Weights of a small multi-label image tagger.
Model: norm layernorm, num experts 16, layers 8, width 192.
Training: soap at rate 0.0015, 10600 steps, batches of 512.
Data: trained on photos of plants, animals and fungi (iNaturalist), 155796 training examples, 34.8 epochs.
Rows from block 5 of a small multi-label image tagger, named by matrix and row number. Rows with one number within an expert belong to one neuron, the router's apart. Each number is 128 + 24 x the weight over its row's rms, rounded and kept within 0 to 255. All counts start at 0. Numbers have three digits each.
Before each expert's rows are labels from the 100 images, of 14848, where the router gives the expert most weight on average: "colour at peak" is the nearest of a few named colours to the mean colour under the peak. Only what is clearly more common there than usual is listed. The data: photos of plants, animals and fungi (iNaturalist).
# router: router (model.blocks.5.mlp.router.weight, 16x192, trained with AdamW), inputs 0-63
# up: expert up (model.blocks.5.mlp.up, 16x96x192), inputs 0-63
# down: expert down (model.blocks.5.mlp.down, 16x192x96, transposed), outputs 0-63

# expert 5
colour at peak: grey
router.5:125152136139130129104125142122107111134141136111123139128117097128093130180140076171142112097123147120084149145131133107130094156128104125124135144124139118133106084175127134124087157115155143
up.0:144192185126128108128140123131128132126117163151129135153115129102127142117129119118136082167128120121131141150128149142124137056131105167156125130123098118124167096107145169137091126121117153
down.0:099075128113077127072096125132134145126123134065155111136126089126129130167126170150136153128058131130102108102156126121121144159111114097151125093126126113156122148106128131144128096166137140
up.1:147171182143126162165052119085124123137153157130166135132171133091109113128074132137104082137134149131137153108128158112180107140131113124139133110144119108129125099120127112168125138090129123
down.1:130104147129133123161162111129128100097132111128117161130131122128092138144188129127122168147131120104118150121146126184106130125143168132116125129118107128200099131086121118128081129167130092
up.2:146150126085135157129165126049129128108139158096123151166103144104123118071144129117123120155104127112158162117123108110143174144143101111130131123104166172099139127148162139104112114163112167
down.2:120060063160128125101074122152130088113116123145114127130165123144148133129118184052121137122166147117082133102128137166163127130123149122131139127143108136132121131129151164171133140094153117
up.3:099082177116195101142139152109128139176128130104108126118081156117127103119132114138163178139140096106093120159119111132101059151160144122124151126064124115146128108127122104125144102111138154
down.3:126121089131123131126117113142114125120129128159110163102130128134140146150151135123112115146097121128138129120097137128157121124105077128128147135104118066118141117126166113126129117110115103
up.4:139137133078119125125105079082143127074128157116119109124185097128157105131136078131148130130129137161140128132095147191123130074148132134096158176105132127098156128128128147129134140142119136
down.4:109128066128132131131151142123134131131123140074181074135064146078130072157118125122125157118118126120083148153074146115123073126172119130110132106134097143129097137151127161140181109142095127
up.5:106138128147123070123087043101149131058140102150133159129127160156117099163189123133127137135116166096152126131148107104124138114185162164116126124128127117107121142123132115160126157130119130
down.5:145153134089138137119072193120180126115104118126134124128116110127128133120133137115151104120162129156134135120139127146175122130122191145159176105125128135132129143145104136145144127140135137
up.6:125167143063126164114129144096112143131114134131131128106139132147129140121129120144129125141133126121163151185160140092135101148120112157098126127124079137116122151128171138162134130101132164
down.6:065124163145099119122097136161130164111135119157127141133138121105128110116115167129126123116129146115132096127214115142129164129053148142117130154122131105115112115105086098097099150102119125
up.7:154109137120136138127129134093127167127163121152177138135123136145063141205099155112116130125119129130128122138119150121121161164129101117136139117127099156131133123129114143145138133108087169
down.7:124119166089128124110090131128139129132124147092131108119144157117211091109182126144126161151139135139104137105148120120132086105194127114149126147125106143143146147133066135133091111139097130
up.8:136082124115147157065117135127130121165107128128127130115128106137126128123127137151099101109142126086165132103129095125076143157104139123093121093169081115106169151125126157121153120112128130
down.8:162067084138140105200126170151163128216087159135128121168087132142066114107115110133123150147160129104150128169125125148156123147081107122126114139075104134120124120112112120143122140150124100
up.9:123126153111095085129142135130113090148105123173132155154152136113074127125149128160162149149107143168185130113126134122104152120128159146188124132154125186148129139112084129107134133125161091
down.9:128087131121106051093135114108143144122124164120121148089122133078128128089132082166117099124158133131100140176180130140105072152112119136135132131108150116128105088096145100119157118127117143
up.10:119129134134172120128121088121082129134129055105135088106125109114142162126124091122125128181135112105100156136116138123121132146159126117122106150174113117169140183117134164128106101180112132
down.10:135163075106117129140134127135130127137168104110132055172141152170098114112107150102065147127145169105136167157115128144118106092149105108099148125137176131130131115119127128156141116137138113

# expert 6
colour at peak: brown
router.6:088139124126162125122090102161144131148126125156141127113105107115160157174155115135113106110124110160159118141094129144153116133104168121091127171148115142083173102171157126083138112139092105
up.0:128127128075115158129129121128154129124139131116128162116120106109169164067107112112147127166140130183144060131118118140114162126112115138134111133128128119117145122140136127171121140125126078
down.0:138128136130196163130125185093118115095136124077144171087146150143126131129145062171110124128125129092127135192116078128122123140113151135121127141156136117115140141132134115139128123122085110
up.1:136117130124115128154098137145127139161132192110142123161162089127147119159134124127081131125137127118139104126128127114100091119028122095083137138147142124128131111138140133142161111141134128
down.1:111094096121128148131140140097172128095105155123110121127134148093110123124067129143153126177102120128149123139180143143133116117159121139166135159148127120116121222152077118160115096137111155
up.2:156124159128127093171168124164117129129132126201146128132125115110100094080130130129128132129173131142152098154155100146135128145126083106152102116127155182123126132134137104056129096128162126
down.2:133121120127097125142128133123155141140149128101129125128129098172132104124174119128150218160117143106134131133138167128091116102129119113127077118136184139127169106135121174113130185144123126
up.3:133121112125132163136144135128125125119159126119127121122128132107098108139151129134145170145128128126114117119082196105130094104110148201150140142162150104125063085148110115122145179130089119
down.3:103115138136070163123131148121155114150161113133106113155131126124155155105129111128106123109163146115125128119165115147128155132128129110118118164132120124151164163140167140103142127181114132
up.4:140140131124127097149139131133148122095077078126128167150198129131124132129134152125106131100123127114127135129158118117136108100168106129151193135125137142165074105145150116124128125126120131
down.4:124127105125127128159145108097127128154170130128145118131102124155051124114095128157128123146137156114132125091115108145125106114173116128099130175125134116133133179127119150108126133124157127
up.5:119103113139082103076137074123098142114113110086082124082099138194144144121104127152116105128128157131111140174127114153094090144120152106111141129155128153100103132123127126102197153127126089
down.5:117175131180123157122115138126170138125148130136160125150096128110072124127140130148169169128092114136131071128124144129144098117170141126104201103160120128138162129133148104166132140136136161
up.6:120127135141129128132135104140132143081108126113116130126129128117122102148117098128100125167137131103142119128123154127115215124110126133115094119138118143125117134106136128122133164094130113
down.6:114133130091110128129139128114122129148136111134102114131149137141135132125130131117109128071125148086101124129164116136096132089172132115130151123144187123176135116124118137129122126124140129
up.7:120135132099127162126126127128096106124122116102138153139137128153168138185148129125103140096153089132125130128108116128099120136113163056135107154122152150137099140125132093117106125157157120
down.7:130125158127132156127140126144127152109144114128127154109065130155131142111091096127124182140099127120092171111108168119127129142098130181130109107124114162131121145146100127136128147127122198
up.8:147124128126135114139127135125117113128143120192174136104129115105108166081139129089120078175087133138128094141156078162123128117123108128135168118094150180102171175129129139106086141133171114
down.8:131113130112135128122126125127162118120091128141117138177125166128124125150143128101126104134138121140107158145111121149136113127158162128116111126085140126126062128128087152122175126127083102
up.9:075112165117194160130131125134125068137178170103097121137142122141111129118087134139132141150074103130157124119126125110127133106121104115126134137147130137129142103108141186113128125118128100
down.9:118194119136129175129130154114121134116100150123150120146116145111126117118129117157126135121142131128150170119168175123136125108170173131138133126129130092143124148129139110178119128132128127
up.10:100150096133126120122114133103110172111129215140128085124163127125127157115168134125179088128087105092109148149176087130080104154103126128120124128171133150131132151138146139154131194151101128
down.10:098108126127118129141151162130149118164133130134132146124114144108168100131129130182085144136149132126126076093075093101119109120126135151086135112092154126132101125128133127074126140094129099

# expert 1
colour at peak: cyan
router.1:141125163131156077135088157124162089140150125134125148147130123169135118157117126129139155098131131111102143150116117128121135152128150142125126110076136159134143134089139161127166101138127121
up.0:123133117144115121157128146123153142137134116118136119129122168143130153115109119096117125108139136140111136121155127163122129132064091155132122083103120124160122128126135146109153187124130094
down.0:137126125140108121138125136139163119111128136123154139124132120131129150147153128121144128128117117143130097132125135130128180160157124133144120112075085104116110105120110129146102141147134124
up.1:107144080098129126131166142112141111102135121186153183145118135158128071148222136105121082132130105111106110140101166126131115134120122165132093137089131105126125126155126104128074116134113146
down.1:092123137112130123113134161125101128130135104124156127140177084102123121117068139131058136143129123132154094156080114124113129129139130081124150124154113127129094062127106133098132128108175123
up.2:129176133183132112126161139134126135099118165157143109121188126116125139092197109172156124121115128082146098116127084129147139134101139128103131129128096131123114141061120154115133108091129134
down.2:160135114128148144109095105094128133128132138141108139136097103132151122108091045129104081130144128111129059104148149128108156135147128118105122119128107203129067125145163125144127155132117124
up.3:157145126153121145145099131123150100128131153129143092122113161147130133104113117128130189128140085147128125158127122120128129110081095205109071127115121123144128090127111125127128122135061051
down.3:144091126141129103153140139144128130128174128146113113162159111148138125094134141137156131127112090172070122126130170104074172154086135091100135116100140127153114084179105153148146133124125172
up.4:134141137140108120173127127123134128120111149142112123125105113133123148144111121136183125156132130139134131205123089063142168128164061113109101104133176149141112139121163106127148139134118077
down.4:145088128140156112131130127131137160179158131110135095156125110126139135081123165130114109107146118089129128077115092120109132157042128194144115143130127160114128122137118193133138125170123126
up.5:143163137129144145143125164179135126129130104135134129129172126157129106128164134158130096115200144134113135149122128093113179151104088152120078133102140118124106158125105125092075136128115136
down.5:137137135128130113118138160165165138123155056150142125130121126113129177123131140143133125165161117128095119128171127115115144169117132121072128126145054130080157132163132152124134144120131126
up.6:123115185136070125163114128190077117135108117118150171137128128128124132130126116123131146141117132131128141151108108149109136131116128131150123131130135110099131118138101127128093134125197121
down.6:108076126170167154148148085130135125090109140127125078130127101155154065129102163097130107144127120152141127135162133100143131122110153125147190135122117131131127123133119093095129102150114132
up.7:072167128078091178129122117130182133142123128094113131128128097170117063116127120126098138159128168121148126125103143129152124135135119128158118114158125143077069144120128100116121112130140123
down.7:123117136143124124100159130126119128183134112141139101123114143107117114127133126096137126100090126144127152103161093142108127128169169130114130169080176122128138129128136147091125175130128177
up.8:119126127082130127158207156135098121147128137141134127096128155117127127160106154135128132130127071104080123136133145128134097117094118141114153128156151127068137084125129159129127102128110135
down.8:147118152125131129091127119105131104140143132076118154113119114118135126164128173086166129099070175166109118116125132125137141139125122126144075159109076116167130137136143162134107126101172120
up.9:104128128130127130167129191132128149108135123151107116129086123116133135134130037124127150127129114197164107140097100106136121150095122122143128183141126122113150140112135138127142114166131149
down.9:109118167090124120086132130116134125154120050105100144151185108158130142112149142122072128175117138112130136175128131109109123100119147115161106114161114109179129110121126135128093173105127128
up.10:129086152091090136121116125124116114124125121123118130134113120116122110128113102159118114125100129100157170126142188102122136120155140132128199133126127109137136153197119162140128090128118172
down.10:058146130121151168127132127124108129079126129183132132146104112116164138169150142127151132143118130145134120120141129146148128165133148126147148129148135185117145143049132135118126118160172134

# expert 9
colour at peak: pink
router.9:164108100122093115100140139139186141164140108109133138134111115144124133129127147119148183093134094122095081173121153127179095139092141139121113107135130136127115148115138125127156122116134126
up.0:143158109118078130154129124124040185124125145128086139123079124120128063132147129113128127139176129126130147128118130089179135179139123127102158133130125187112099101088130100157089130163135182
down.0:129153131112122131137106144139142135129098120131077137115141158166134175098128172129152128102108147131122127118151194142098207111155143113150134148129157129128151085149105094121116094142128127
up.1:113126174125043141108177142136120130148115179135132163138129128128129125123121112104135143121110133140128148109123105187141164164099126107166132133122101131159143131111161147123114147144087158
down.1:127132114145152088193124153132115155143134103077132128135140182153153130123129129094111109116120141162081101167121123179134129139114148131129124117172116118109132136128134140121081128134170144
up.2:079160127068133124143091139142151128124088089130137156110158125132126127129136113125094098114118129124151145153145102158115120114118101214115120126138093179099128130129154120141158120128109123
down.2:133089083131097128089145134132125133124132170136123109114139128140134120126088148140114108140158145128129083137144093126146129129108144148142031173152140158094124108133095115073152141151133106
up.3:133138132109137133110127045144126131126153138163126128152138129126129090119130128117197169126129128131096131137131128125134143109128136124122149157179135135128137130128130130135134143129129166
down.3:144121118124124083131128148156116130132115152144121186120153139089099169125123071129101118112132105111133128108049146128110130118123160137100175071111150127114117157158083122146122138091125128
up.4:155157137101076134129122049164127132123130143134106159126134112127131120124131159117148117144128129112105141130122174159188153126095106161153125140130126155086106210120093133144143147125136129
down.4:129115127151169141187129121092131142134136083048137133121093127173127128130149101132090105132180142129100131144109148157072132108114136111130054146135133029138137129118123129083132157088127086
up.5:105123152130111117066128118127128124173115119129159128094109126152149149108138101109106124132110153131143142129138094073161123144127124127159124107184142128129141130114197140142130137072127128
down.5:114129137147162127167113150116132106095138127138127115155143107118094128133167127187144116093071157130107140147120138132140126147165139125118133133132082128161148132145111123160134139125135117
up.6:131150123120112098132163104125149122124157093128144133117130179129131130118157157126105128077100118128056116070146139123129106130130174141140147124154117079129129192114138162115127125121134106
down.6:099105109160135142129132127132130151127132104089127131115128086158157129124128140121129149161131105129140129135164128128129094125094127118128118118146082107128156114129196094125066127145156127
up.7:097095114091130137153100129121123161076128128098102195158104166123071129129125131128131149112109134122128120112130143123144113122135062096104151122122149127118025130132073079130130169124126120
down.7:129099081107144125126160108119150124091164117131147205129185147099134133118083123124138125111095131156129100142115095165127158141121163107136135128172145132099136132174096129128107122153165163
up.8:124141082129133127106130112126096112127135154155136135135130143153133157095108120110105179123150117158138084128103126118172124050088141157140130128102135126139123126126114106117137129155129170
down.8:130105104128124103134117112108120107126097103130100133106136133162123145136129160128144130122099127101143201126142147153121121129128056107144107158099171058176133156128151124151128113141128119
up.9:111140123108095058137126145131120144123101128077110111126121127117118162119129141083167081133115114182150127144130132130098115147111133127112079137106126140085127147087106156137134093155162127
down.9:150150128131127108140159147167109129122145179158152123145108140130151080083128150126162149124137136129100117125146167142110134126133117122110142109138171085126167117128085129129103188168130149
up.10:135125128166124129128158150128119140096085125084151151128129087153172135117128122135129090131125137123108119129117144130117126118129128128138129131188092128161141103123097124109138142116062113
down.10:128082191162141138129111151123058136169115167152127104174121126126094097128115140132099127109107096157131150131097100144125145125119171155106161188128124117128125141145084177138114129161134128

# expert 11
colour at peak: green
router.11:107139110106134160155113118125104129117089136094121110108101110122147081111119109090095126146136155163140139095158129158128128177118149141128095101152125091160096169107158094151114131087154129
up.0:104128133156109140111121083126186150119134101122124112129105164065102154128131153136128127083071089133133153124136099124163104162112193099109090113127090174091160156145122135118128110127118149
down.0:180131153121129128117149141109155138085128195118126130116150123128125127099099115123130135135123123097126125134128084143148131131127120151122120153128129083092069111111141083112133107128124097
up.1:164150069135101123168149115131180130129179109169141069113124131183142122134126158082153125129122144125128134092192108102107128132126120141119133086131144102127130124105110166173121099129126122
down.1:148132155136130145138101132116117078110153133127157123127128117088141142081112070148131131118159143111127148108128106132115109128117151122119145112131129145093184117128117122155123108084129151
up.2:159129158166149127094126129130143130114136147116110143122132157127178134148152128152150136156121127196150124140146126113122108125132128125094145089134114128137134162129099130108128117115117207
down.2:159129128114104043128111128096108116129108166110103129135173177146129092135122127093141109128131111111124130097138151165162133128113128116120105131115180133130130152137141119151108130127178139
up.3:157117116137151173128120176090139163142124142138065187115071101128155150091127125129097117171134129141126105124123128127129123128204146149147129083124120117143122089168128128149166136105102122
down.3:136148161069127092135139109135130164130154111137127166178136153127143095144141122109090124140126123174069115126115136137136150128140128098112125126117050139133113126128132160103122131150122137
up.4:146125127092118120159124125124177105129089125121124099145126147122129124132090176138133122125117138144122128154110162111135141101122148165150126131104119106132167104127128177130112140144122148
down.4:127122119139164117107133212143126166132116112130206142064112149166143128124128096114129125067147120110111106107115121048149122142124119150115077126153121125164134127145118127126128128134125151
up.5:117143127150127094156177107114128127098103102130139135127131097156131116128143114117215132120132134113125143088127116086113190113166139101148112127143073112128123076165118119171132127112193134
down.5:118126086133115144147126122121093145129128180113119128128148142114113138105056127148137101121161114120137126140150095183119109111132125129123098130119153124147106126069101146061093119130102129
up.6:132097106126129130128132129095160135115086128115128134159114129133122066109116128080131128122027174150137155124061110144125133130110171130148136128116122132136147123150132127132130183114162148
down.6:129159144129123122148123100127145108130132128142132129089126105124122141114125152136126118143130135131107102139141149128138119126069153108127189128119121123069145130107164111127166085136122134
up.7:153125137145122148117150121112121125151142172135099086165063112124118170182166121123140148114130126115160152126140135103138141147081162117128082140137142128126106128121098125165133140122128124
down.7:128138130109117182104130108119123129130141109173113140159165116145185142128139115164168130132116128099145147112111123134164154126128050160129126118186108149146117121124111133128139130168150115
up.8:147116134128130126121128121126128142125107117145127088128124154131119100129129106146123090120120128086163156097123122140126141123135165130120125113124129162121124105153140077136127103138139126
down.8:088139107122141132130178111152133106161122173127101141127124152111094119145141080142190128177168127060114115105146119128142128184112104105105132128091106129149140135211156143128128116151141096
up.9:082117116130121132138129102185111123123135117115127121130140131136147164127134181136127100092128123141034102136114145132197114150132148090134130159137129088118134114115131137109144110144120158
down.9:131206167155120071125155128091156138132114128183105090078145140117121085147127174116114183098129113110164152109129078133121100156111144183106134109142101128127112123128116134108117124122133128
up.10:146071128132127099118117124125128131135114108088085098109102096119122129137141126130141148126146155094112106204129087113107131130140141140114108094130170105095160137131139165149144150135138115
down.10:138127134183121119148100142176124123102121137096128141146128123127105131156119121124113127052162130172138136136146141127130111103164130117087157114137112133127111151114142149127125131143113128

# expert 14
colour at peak: pink; white
router.14:132100137155125170093141177085143120138131114131102098110151138111115097117126170163192169141154119087144155144133153115109119122109104099134193117092130142113088147117158125089149142113133152
up.0:149113093134077127129156190127085125145174135156118121165097142142079127118057118118083151159128109127125147162135146088132124118173129104062126138098129110124095140126138153070120128127128130
down.0:132119105137089114142091102173110135141126149113111126108162115173128127085131164117128086108104105126114125151128128138148135130127129154122155132158068115142120136101115130158110109106148141
up.1:123209071100160130054135134115118120115133116154144135135140130107151093127158187135162128154147136123110132144172130117075133140134146138166124130131151125084193106149138130135089132129128129
down.1:094119126127126124126115113131124057121058174138130101111109116141135123120125118089128119117128140133215133156128133133125127138136130097118156100101147122128070145117092128131125131126126118
up.2:129091187136138127126119131108134117102146123120121132141149140133142128130105121112140113133154155111141216100139139112134105141132134161125149159097130128156170121184112106126116134098150147
down.2:157141136130122154146162128128141142116125156134127110129113171167125103126126124164150144141117130137129127153193136125120089106182133122136074131221134112170120106129125139141113136122138158
up.3:170146138150114129127133115135128134127126118121078137125103134137110100132131113141119106099172080122130134125144140148081141118150096136168111129128127132123119169122152199129126160140161151
down.3:112141129120194103067102144138134144154079138103155129082149130132143133125125134119131125075189156083140137148131199120102109123142131130133128148127118128059130086112142115141090126131085136
up.4:115127150148162150097168127156079131097145129129129178109131182169132179093146125139141130089108139130082140127127109163157129127128089124133150125088139140131107138121135149117108132126108130
down.4:128058128126117122133130131133132140124167103077112163108126123143130110145171124129090105126123177161129127128120122149140077132140127173132144132125124059117187114127165137140145158134119102
up.5:133124118130131194142121103109128129145114141139106117116135096146124140136126096085131114126132150108089144127102118097142118156135134125131137124162120156086130138117129131126129037180132163
down.5:128113137124150136135132183124139118107128138131140119128135117131126160090129100130177126143127151124135110128088072127065143104126134067124135115142118159128121107133129086133065128126142133
up.6:140102125140087127134111118135125099169174170129145133112125126099149156115131132148145099138134129172143160117123118127149161126143136131156169139136119115151128110128146141111127168107149140
down.6:148146132143146109122151139108092162183148113148128125162132085101096130146138126126064140131111128128066083077173122127125116112124135056121127157124128139092119129133081129098125162131127100
up.7:133157141141135114165108123153057110142090156138125129114128145115158076136173142139129145099133108076131156137145121129143126147138091137114143113127086094121135147134114129192124160147097163
down.7:131122104130113127128101162125125067162120095125103187126180153120104148126180113130109135107136160115169056157128140124137154145088166055129105142127142141146154148130095125117137114113119145
up.8:119092131130128133079130100100143144105131137156129127167088126135162141079128154142128141061127164120119102139136142084131126138033129109137132118132139129127128129142125133147127157120137185
down.8:155133072136115128125125120138125126129118130137066136137164100128129144153123111172149098116094162129136126129061142198102124105180127113064120133144153132169131141111115131147118134147144127
up.9:179147120178121112170149111142139139127129126113105128149113105095180109124130131111161153132128112143105128127139095107128113116140149073132099096104119136125110114071126119122149128133128119
down.9:112107139115183108170139181090140092105131132133113128107084141140130151128126142126100121094144123148153108116114090127129128129122128149114133134129117159123166166160155120131117110097152140
up.10:176101119115159121123119128118127134120178113113155067089126131148131155095142170133111155077128139121097140137128140110128159128151115170139129097125137124149129130133122126104128118134184127
down.10:135103100169119137122144147110129155129111132131165186119126100102153134130121121053114127127127079127138128121115127108090125124058132130123121160119123113170128172122115173150117137124103127

# expert 4
colour at peak: brown
router.4:149141097107143134138143094105096158136112138106147159115143149129138120098150158074106115136159127117152137072113127066143112139137114151109113091154082120165167173109133100138134170118108127
up.0:140162125160104140131144117128148159125122080130086149142175203123111139123120126120131130157128159105143109133117158107138128117118158132144127154130127139119128129157053128120116129142133134
down.0:136101122110167121143126130156068105170116152140202127127075095142141122141130132175117180129146168161132142127128130116115120118126096128112142144182155131117107146129150104190118084113126097
up.1:117171121136136168141111134118131126146182117127073128122117157156096142130114142133126138125099128134133120115132143084192134138132113135130143127122129108160128140129111186136109116134163124
down.1:134114143124163126150131110135155135168082139149142129117129050087106120131061103154128098123132130160160132125128122138124082113121129130184152147120101128163125111143125140133061137133126134
up.2:219089136139127108165123121133113127129114123084119113114133110143127132141127131158141118140130106120155120104107155115151131112076128086140142143085128091147137153135142098064123125142129129
down.2:139130128143170129096137072129120110132130125121153143103134088122084117110121126094127126160131128126112114202129132196112101128124096127134119159131115125127137128120165133129141124140128128
up.3:112101125184132133115136156130090156104125191134151117125089092117109166112132131169153122121128109088129117127137130139111153137140119112099108126117186123119126117159155199151130131111163106
down.3:136116125124129120118137111111124133160129146133075076172125127157117144165161112141123092128126081117088131136136138129127127104129113125135137150128115096137137108072134162081128108113127128
up.4:118147184128125123152111130136155098138111137121101134097164126075129074092128134100099119111128095131133137136091130186142115134191125153159129148156090114118122140052122128111110119127119090
down.4:140139110138153137158171140127161162199127128132128140121165137155121126140126112116106132136140133098130131125106120091148142117061128131101125138092115128120095175191135150150120075151136128
up.5:121156125148137142140130123108093057132175138161109153157130133128073131124127121130140098137136129146133162122136135117161086127108151147127152129191172087143166120152140145152128121091157088
down.5:123100122130128171138147138151123121130127117095091131159132167127111108106130148087126135157098152139134119153069138166109118135177109101112125120129120189103141124117148155160138094165139135
up.6:122150123147159128094121125123173069148152140128136122131104045162127220147120162154101107125155135110117115127126137136116153101134145136110139122136102111114123141115152139188127114115128110
down.6:123160163127088140130132204125120188128129095157150121115158156137133129109106111100093130129112158106121119091156122166146124190096127154110118080131126139157138140118110105084137133177122124
up.7:127111137112078059136147165129162160100064145096134132128128177144121127148122131112146122122112154151126127137130169127150118110101125177179184127132123091155105116128156092128125136165124138
down.7:160120146128108160083094128174135117124115127140119114111135109129130142144146135174127127165128081168169139167123127101134103146170128128122130167070151134115118151143135117124128127122130118
up.8:129128140133165128129146130133132135128144103128099141180135154122133134163155201138110124065122163122115133113123140114152128126159122140131152125166085158136131110128110129111101122165083081
down.8:085177135133135123167126119133147094098148128132132117134117134121210132115146129141137149141127096138095126128109130133142121143109130128154156147126167130137036123135128134135099080109142150
up.9:129119106130108120128193128078138127149128147110096119134115137113156115129159166143121133129161141129152140117093129111113119137123127093116119131140168142134142117131112128124141102126126146
down.9:128095138128171154130108128148128159118141111127129132124134154082123129124125151097127127097101137137148141090127130073128149117120070103128128176157111150185126147135127126135121124160127123
up.10:118129139108144132092126059155167119091112169118130104122131108103075107102113108106124113180112119084126160085135057121087166143139097141147131148128132110127145109095137119129112154140094123
down.10:176152113126088129122127120105138102127121137142145148124167127133126106109120161130078171128142150128136131150097089138122119125158114075087133127124122129099131129122113133145136062147151149

# expert 12
colour at peak: yellow
router.12:133148139137103084153145113168137114110112126171132128153130136129106132117101129144158094110116115128146139129145097165143185117130123135157128152109168142172114100122095189135116102180120064
up.0:096119130135125123105145156115104089136132128160140143147105127117162165127183151135128130123108133078162068128101137126115128160091124135152130112127126174140126158124126128129143160143126129
down.0:135152118101106126132165169181132145131167128178106167095117103149146071148128128127133125175129128107177147140154145133150144128139088156115189126126141137126116082132129101179094117121084103
up.1:125108101111126141127141124190128130129075121148113150117178155126152087093155201153124165099112142175131116067159127157097083079135116156158131145167083132138124087100132128129120111165123119
down.1:128128136128101127151150144123117117125128155095125151125113155101127199168119107148086144178095129112166132102131142156128116131127145129055127151078118144114094125116173126077131123120151107
up.2:177177127133153133165147127123142148142128129128133119172145126104099187121162142119152151099117107121129119148127149123117125087163109135155125128129127123121136113138103145126111133138123192
down.2:128115114128155125142128121159079132129127155128139139134130136163138133115104165148115106145131129125119167097122128089168143128104121140147120129125127129164133092128139149147134128125158143
up.3:140133125104128125129113128128176123182133145125141125148099118117123130110119129137125142126181122132107112126168131138127151124094100151082201105139125048114112135121098087132125118191149158
down.3:180147130131142150125125143106131125136153130087125103076107121127167128126141174128126124084127088133100179122133119100158111127103151121133137128129129119190115151127149181132034133139080148
up.4:140145128163098096131130142128118126118124135127128129129101127146135109115126131096130181112138126171127126121136090157120106118163129128125133145102128066126136137128127137129139122163127096
down.4:114120129078183125097125096128185151115113088111161133137127105144155135139159128129127104161130128130097098125148130093120153142130151153112068069177112129126120165123128100150156145103101137
up.5:170144130114165129127113154107128120066204120130125111161090143125141133114123136119143129123134120173113128152152126138116192113133127126163114129137124112140115116126117135080128139093136093
down.5:111136121156127146225116169142131118127128108125129137156134152132109167070138127098161173113099143114134123138139128127112060126142123181126082113136118117133124133086100133127145157136121165
up.6:126128121156085171123186150105130167127132132136101132147126093128120171123127100134155145139105141112133123132147135127129173128154186130127095118116117094125128118127139086120110129140177103
down.6:138123122120147129170121147112155080146123131127128162149104125126096099105165117102112115133157120159120121165129116120135174107055129124130157116148160166139142183129134145137135130125122133
up.7:128115102145129125104114126152112127129138119116082101152162119152132122172122127159122076125167130104078142129078144127125142154151119129120138115116189120122085125122113133107104143125141128
down.7:073117147122127150129135128133122112132116113133140123144079137143119123088153131135188125128081105159098108152120119156104165104128147203130149134138114130124097147145131107135133123100117146
up.8:130130134128142144110097130129066079127113132167130121065150130121086148185135102140132126130117095123106109124139128127129163133092113133129127134083126048125135091130167135118117116143140105
down.8:129150103131132126156127127120139150140130128132153124140128158144123129033157127131129133150124164091130122166124118129130151137124109115138114112125122111185093128148120053087159148156153146
up.9:129110153136103091103149131130113146118125138109123142128132141129120099073136112163119103127130102062126134147135122118160127063134115142128125105166114135189127093120111128130127118115130124
down.9:105128134103100098112143114081128140128117080149167065126142144116134134130127148128126136123144184113153148129103180106154075148128121152144126184098090143148118140137125134135135116124107122
up.10:130135128117140175107108168117118134137114116118124153119135025072128150097158109148088108127139107128106072106139114164139081117130130169140101106115134129068079119113124132126127142137129128
down.10:128151141155119114121087125143106109129130144127125143103140154186107123144149132128118127096136125117129118108078139098091159128132159150173166123133145145155132150084136123139178150169159111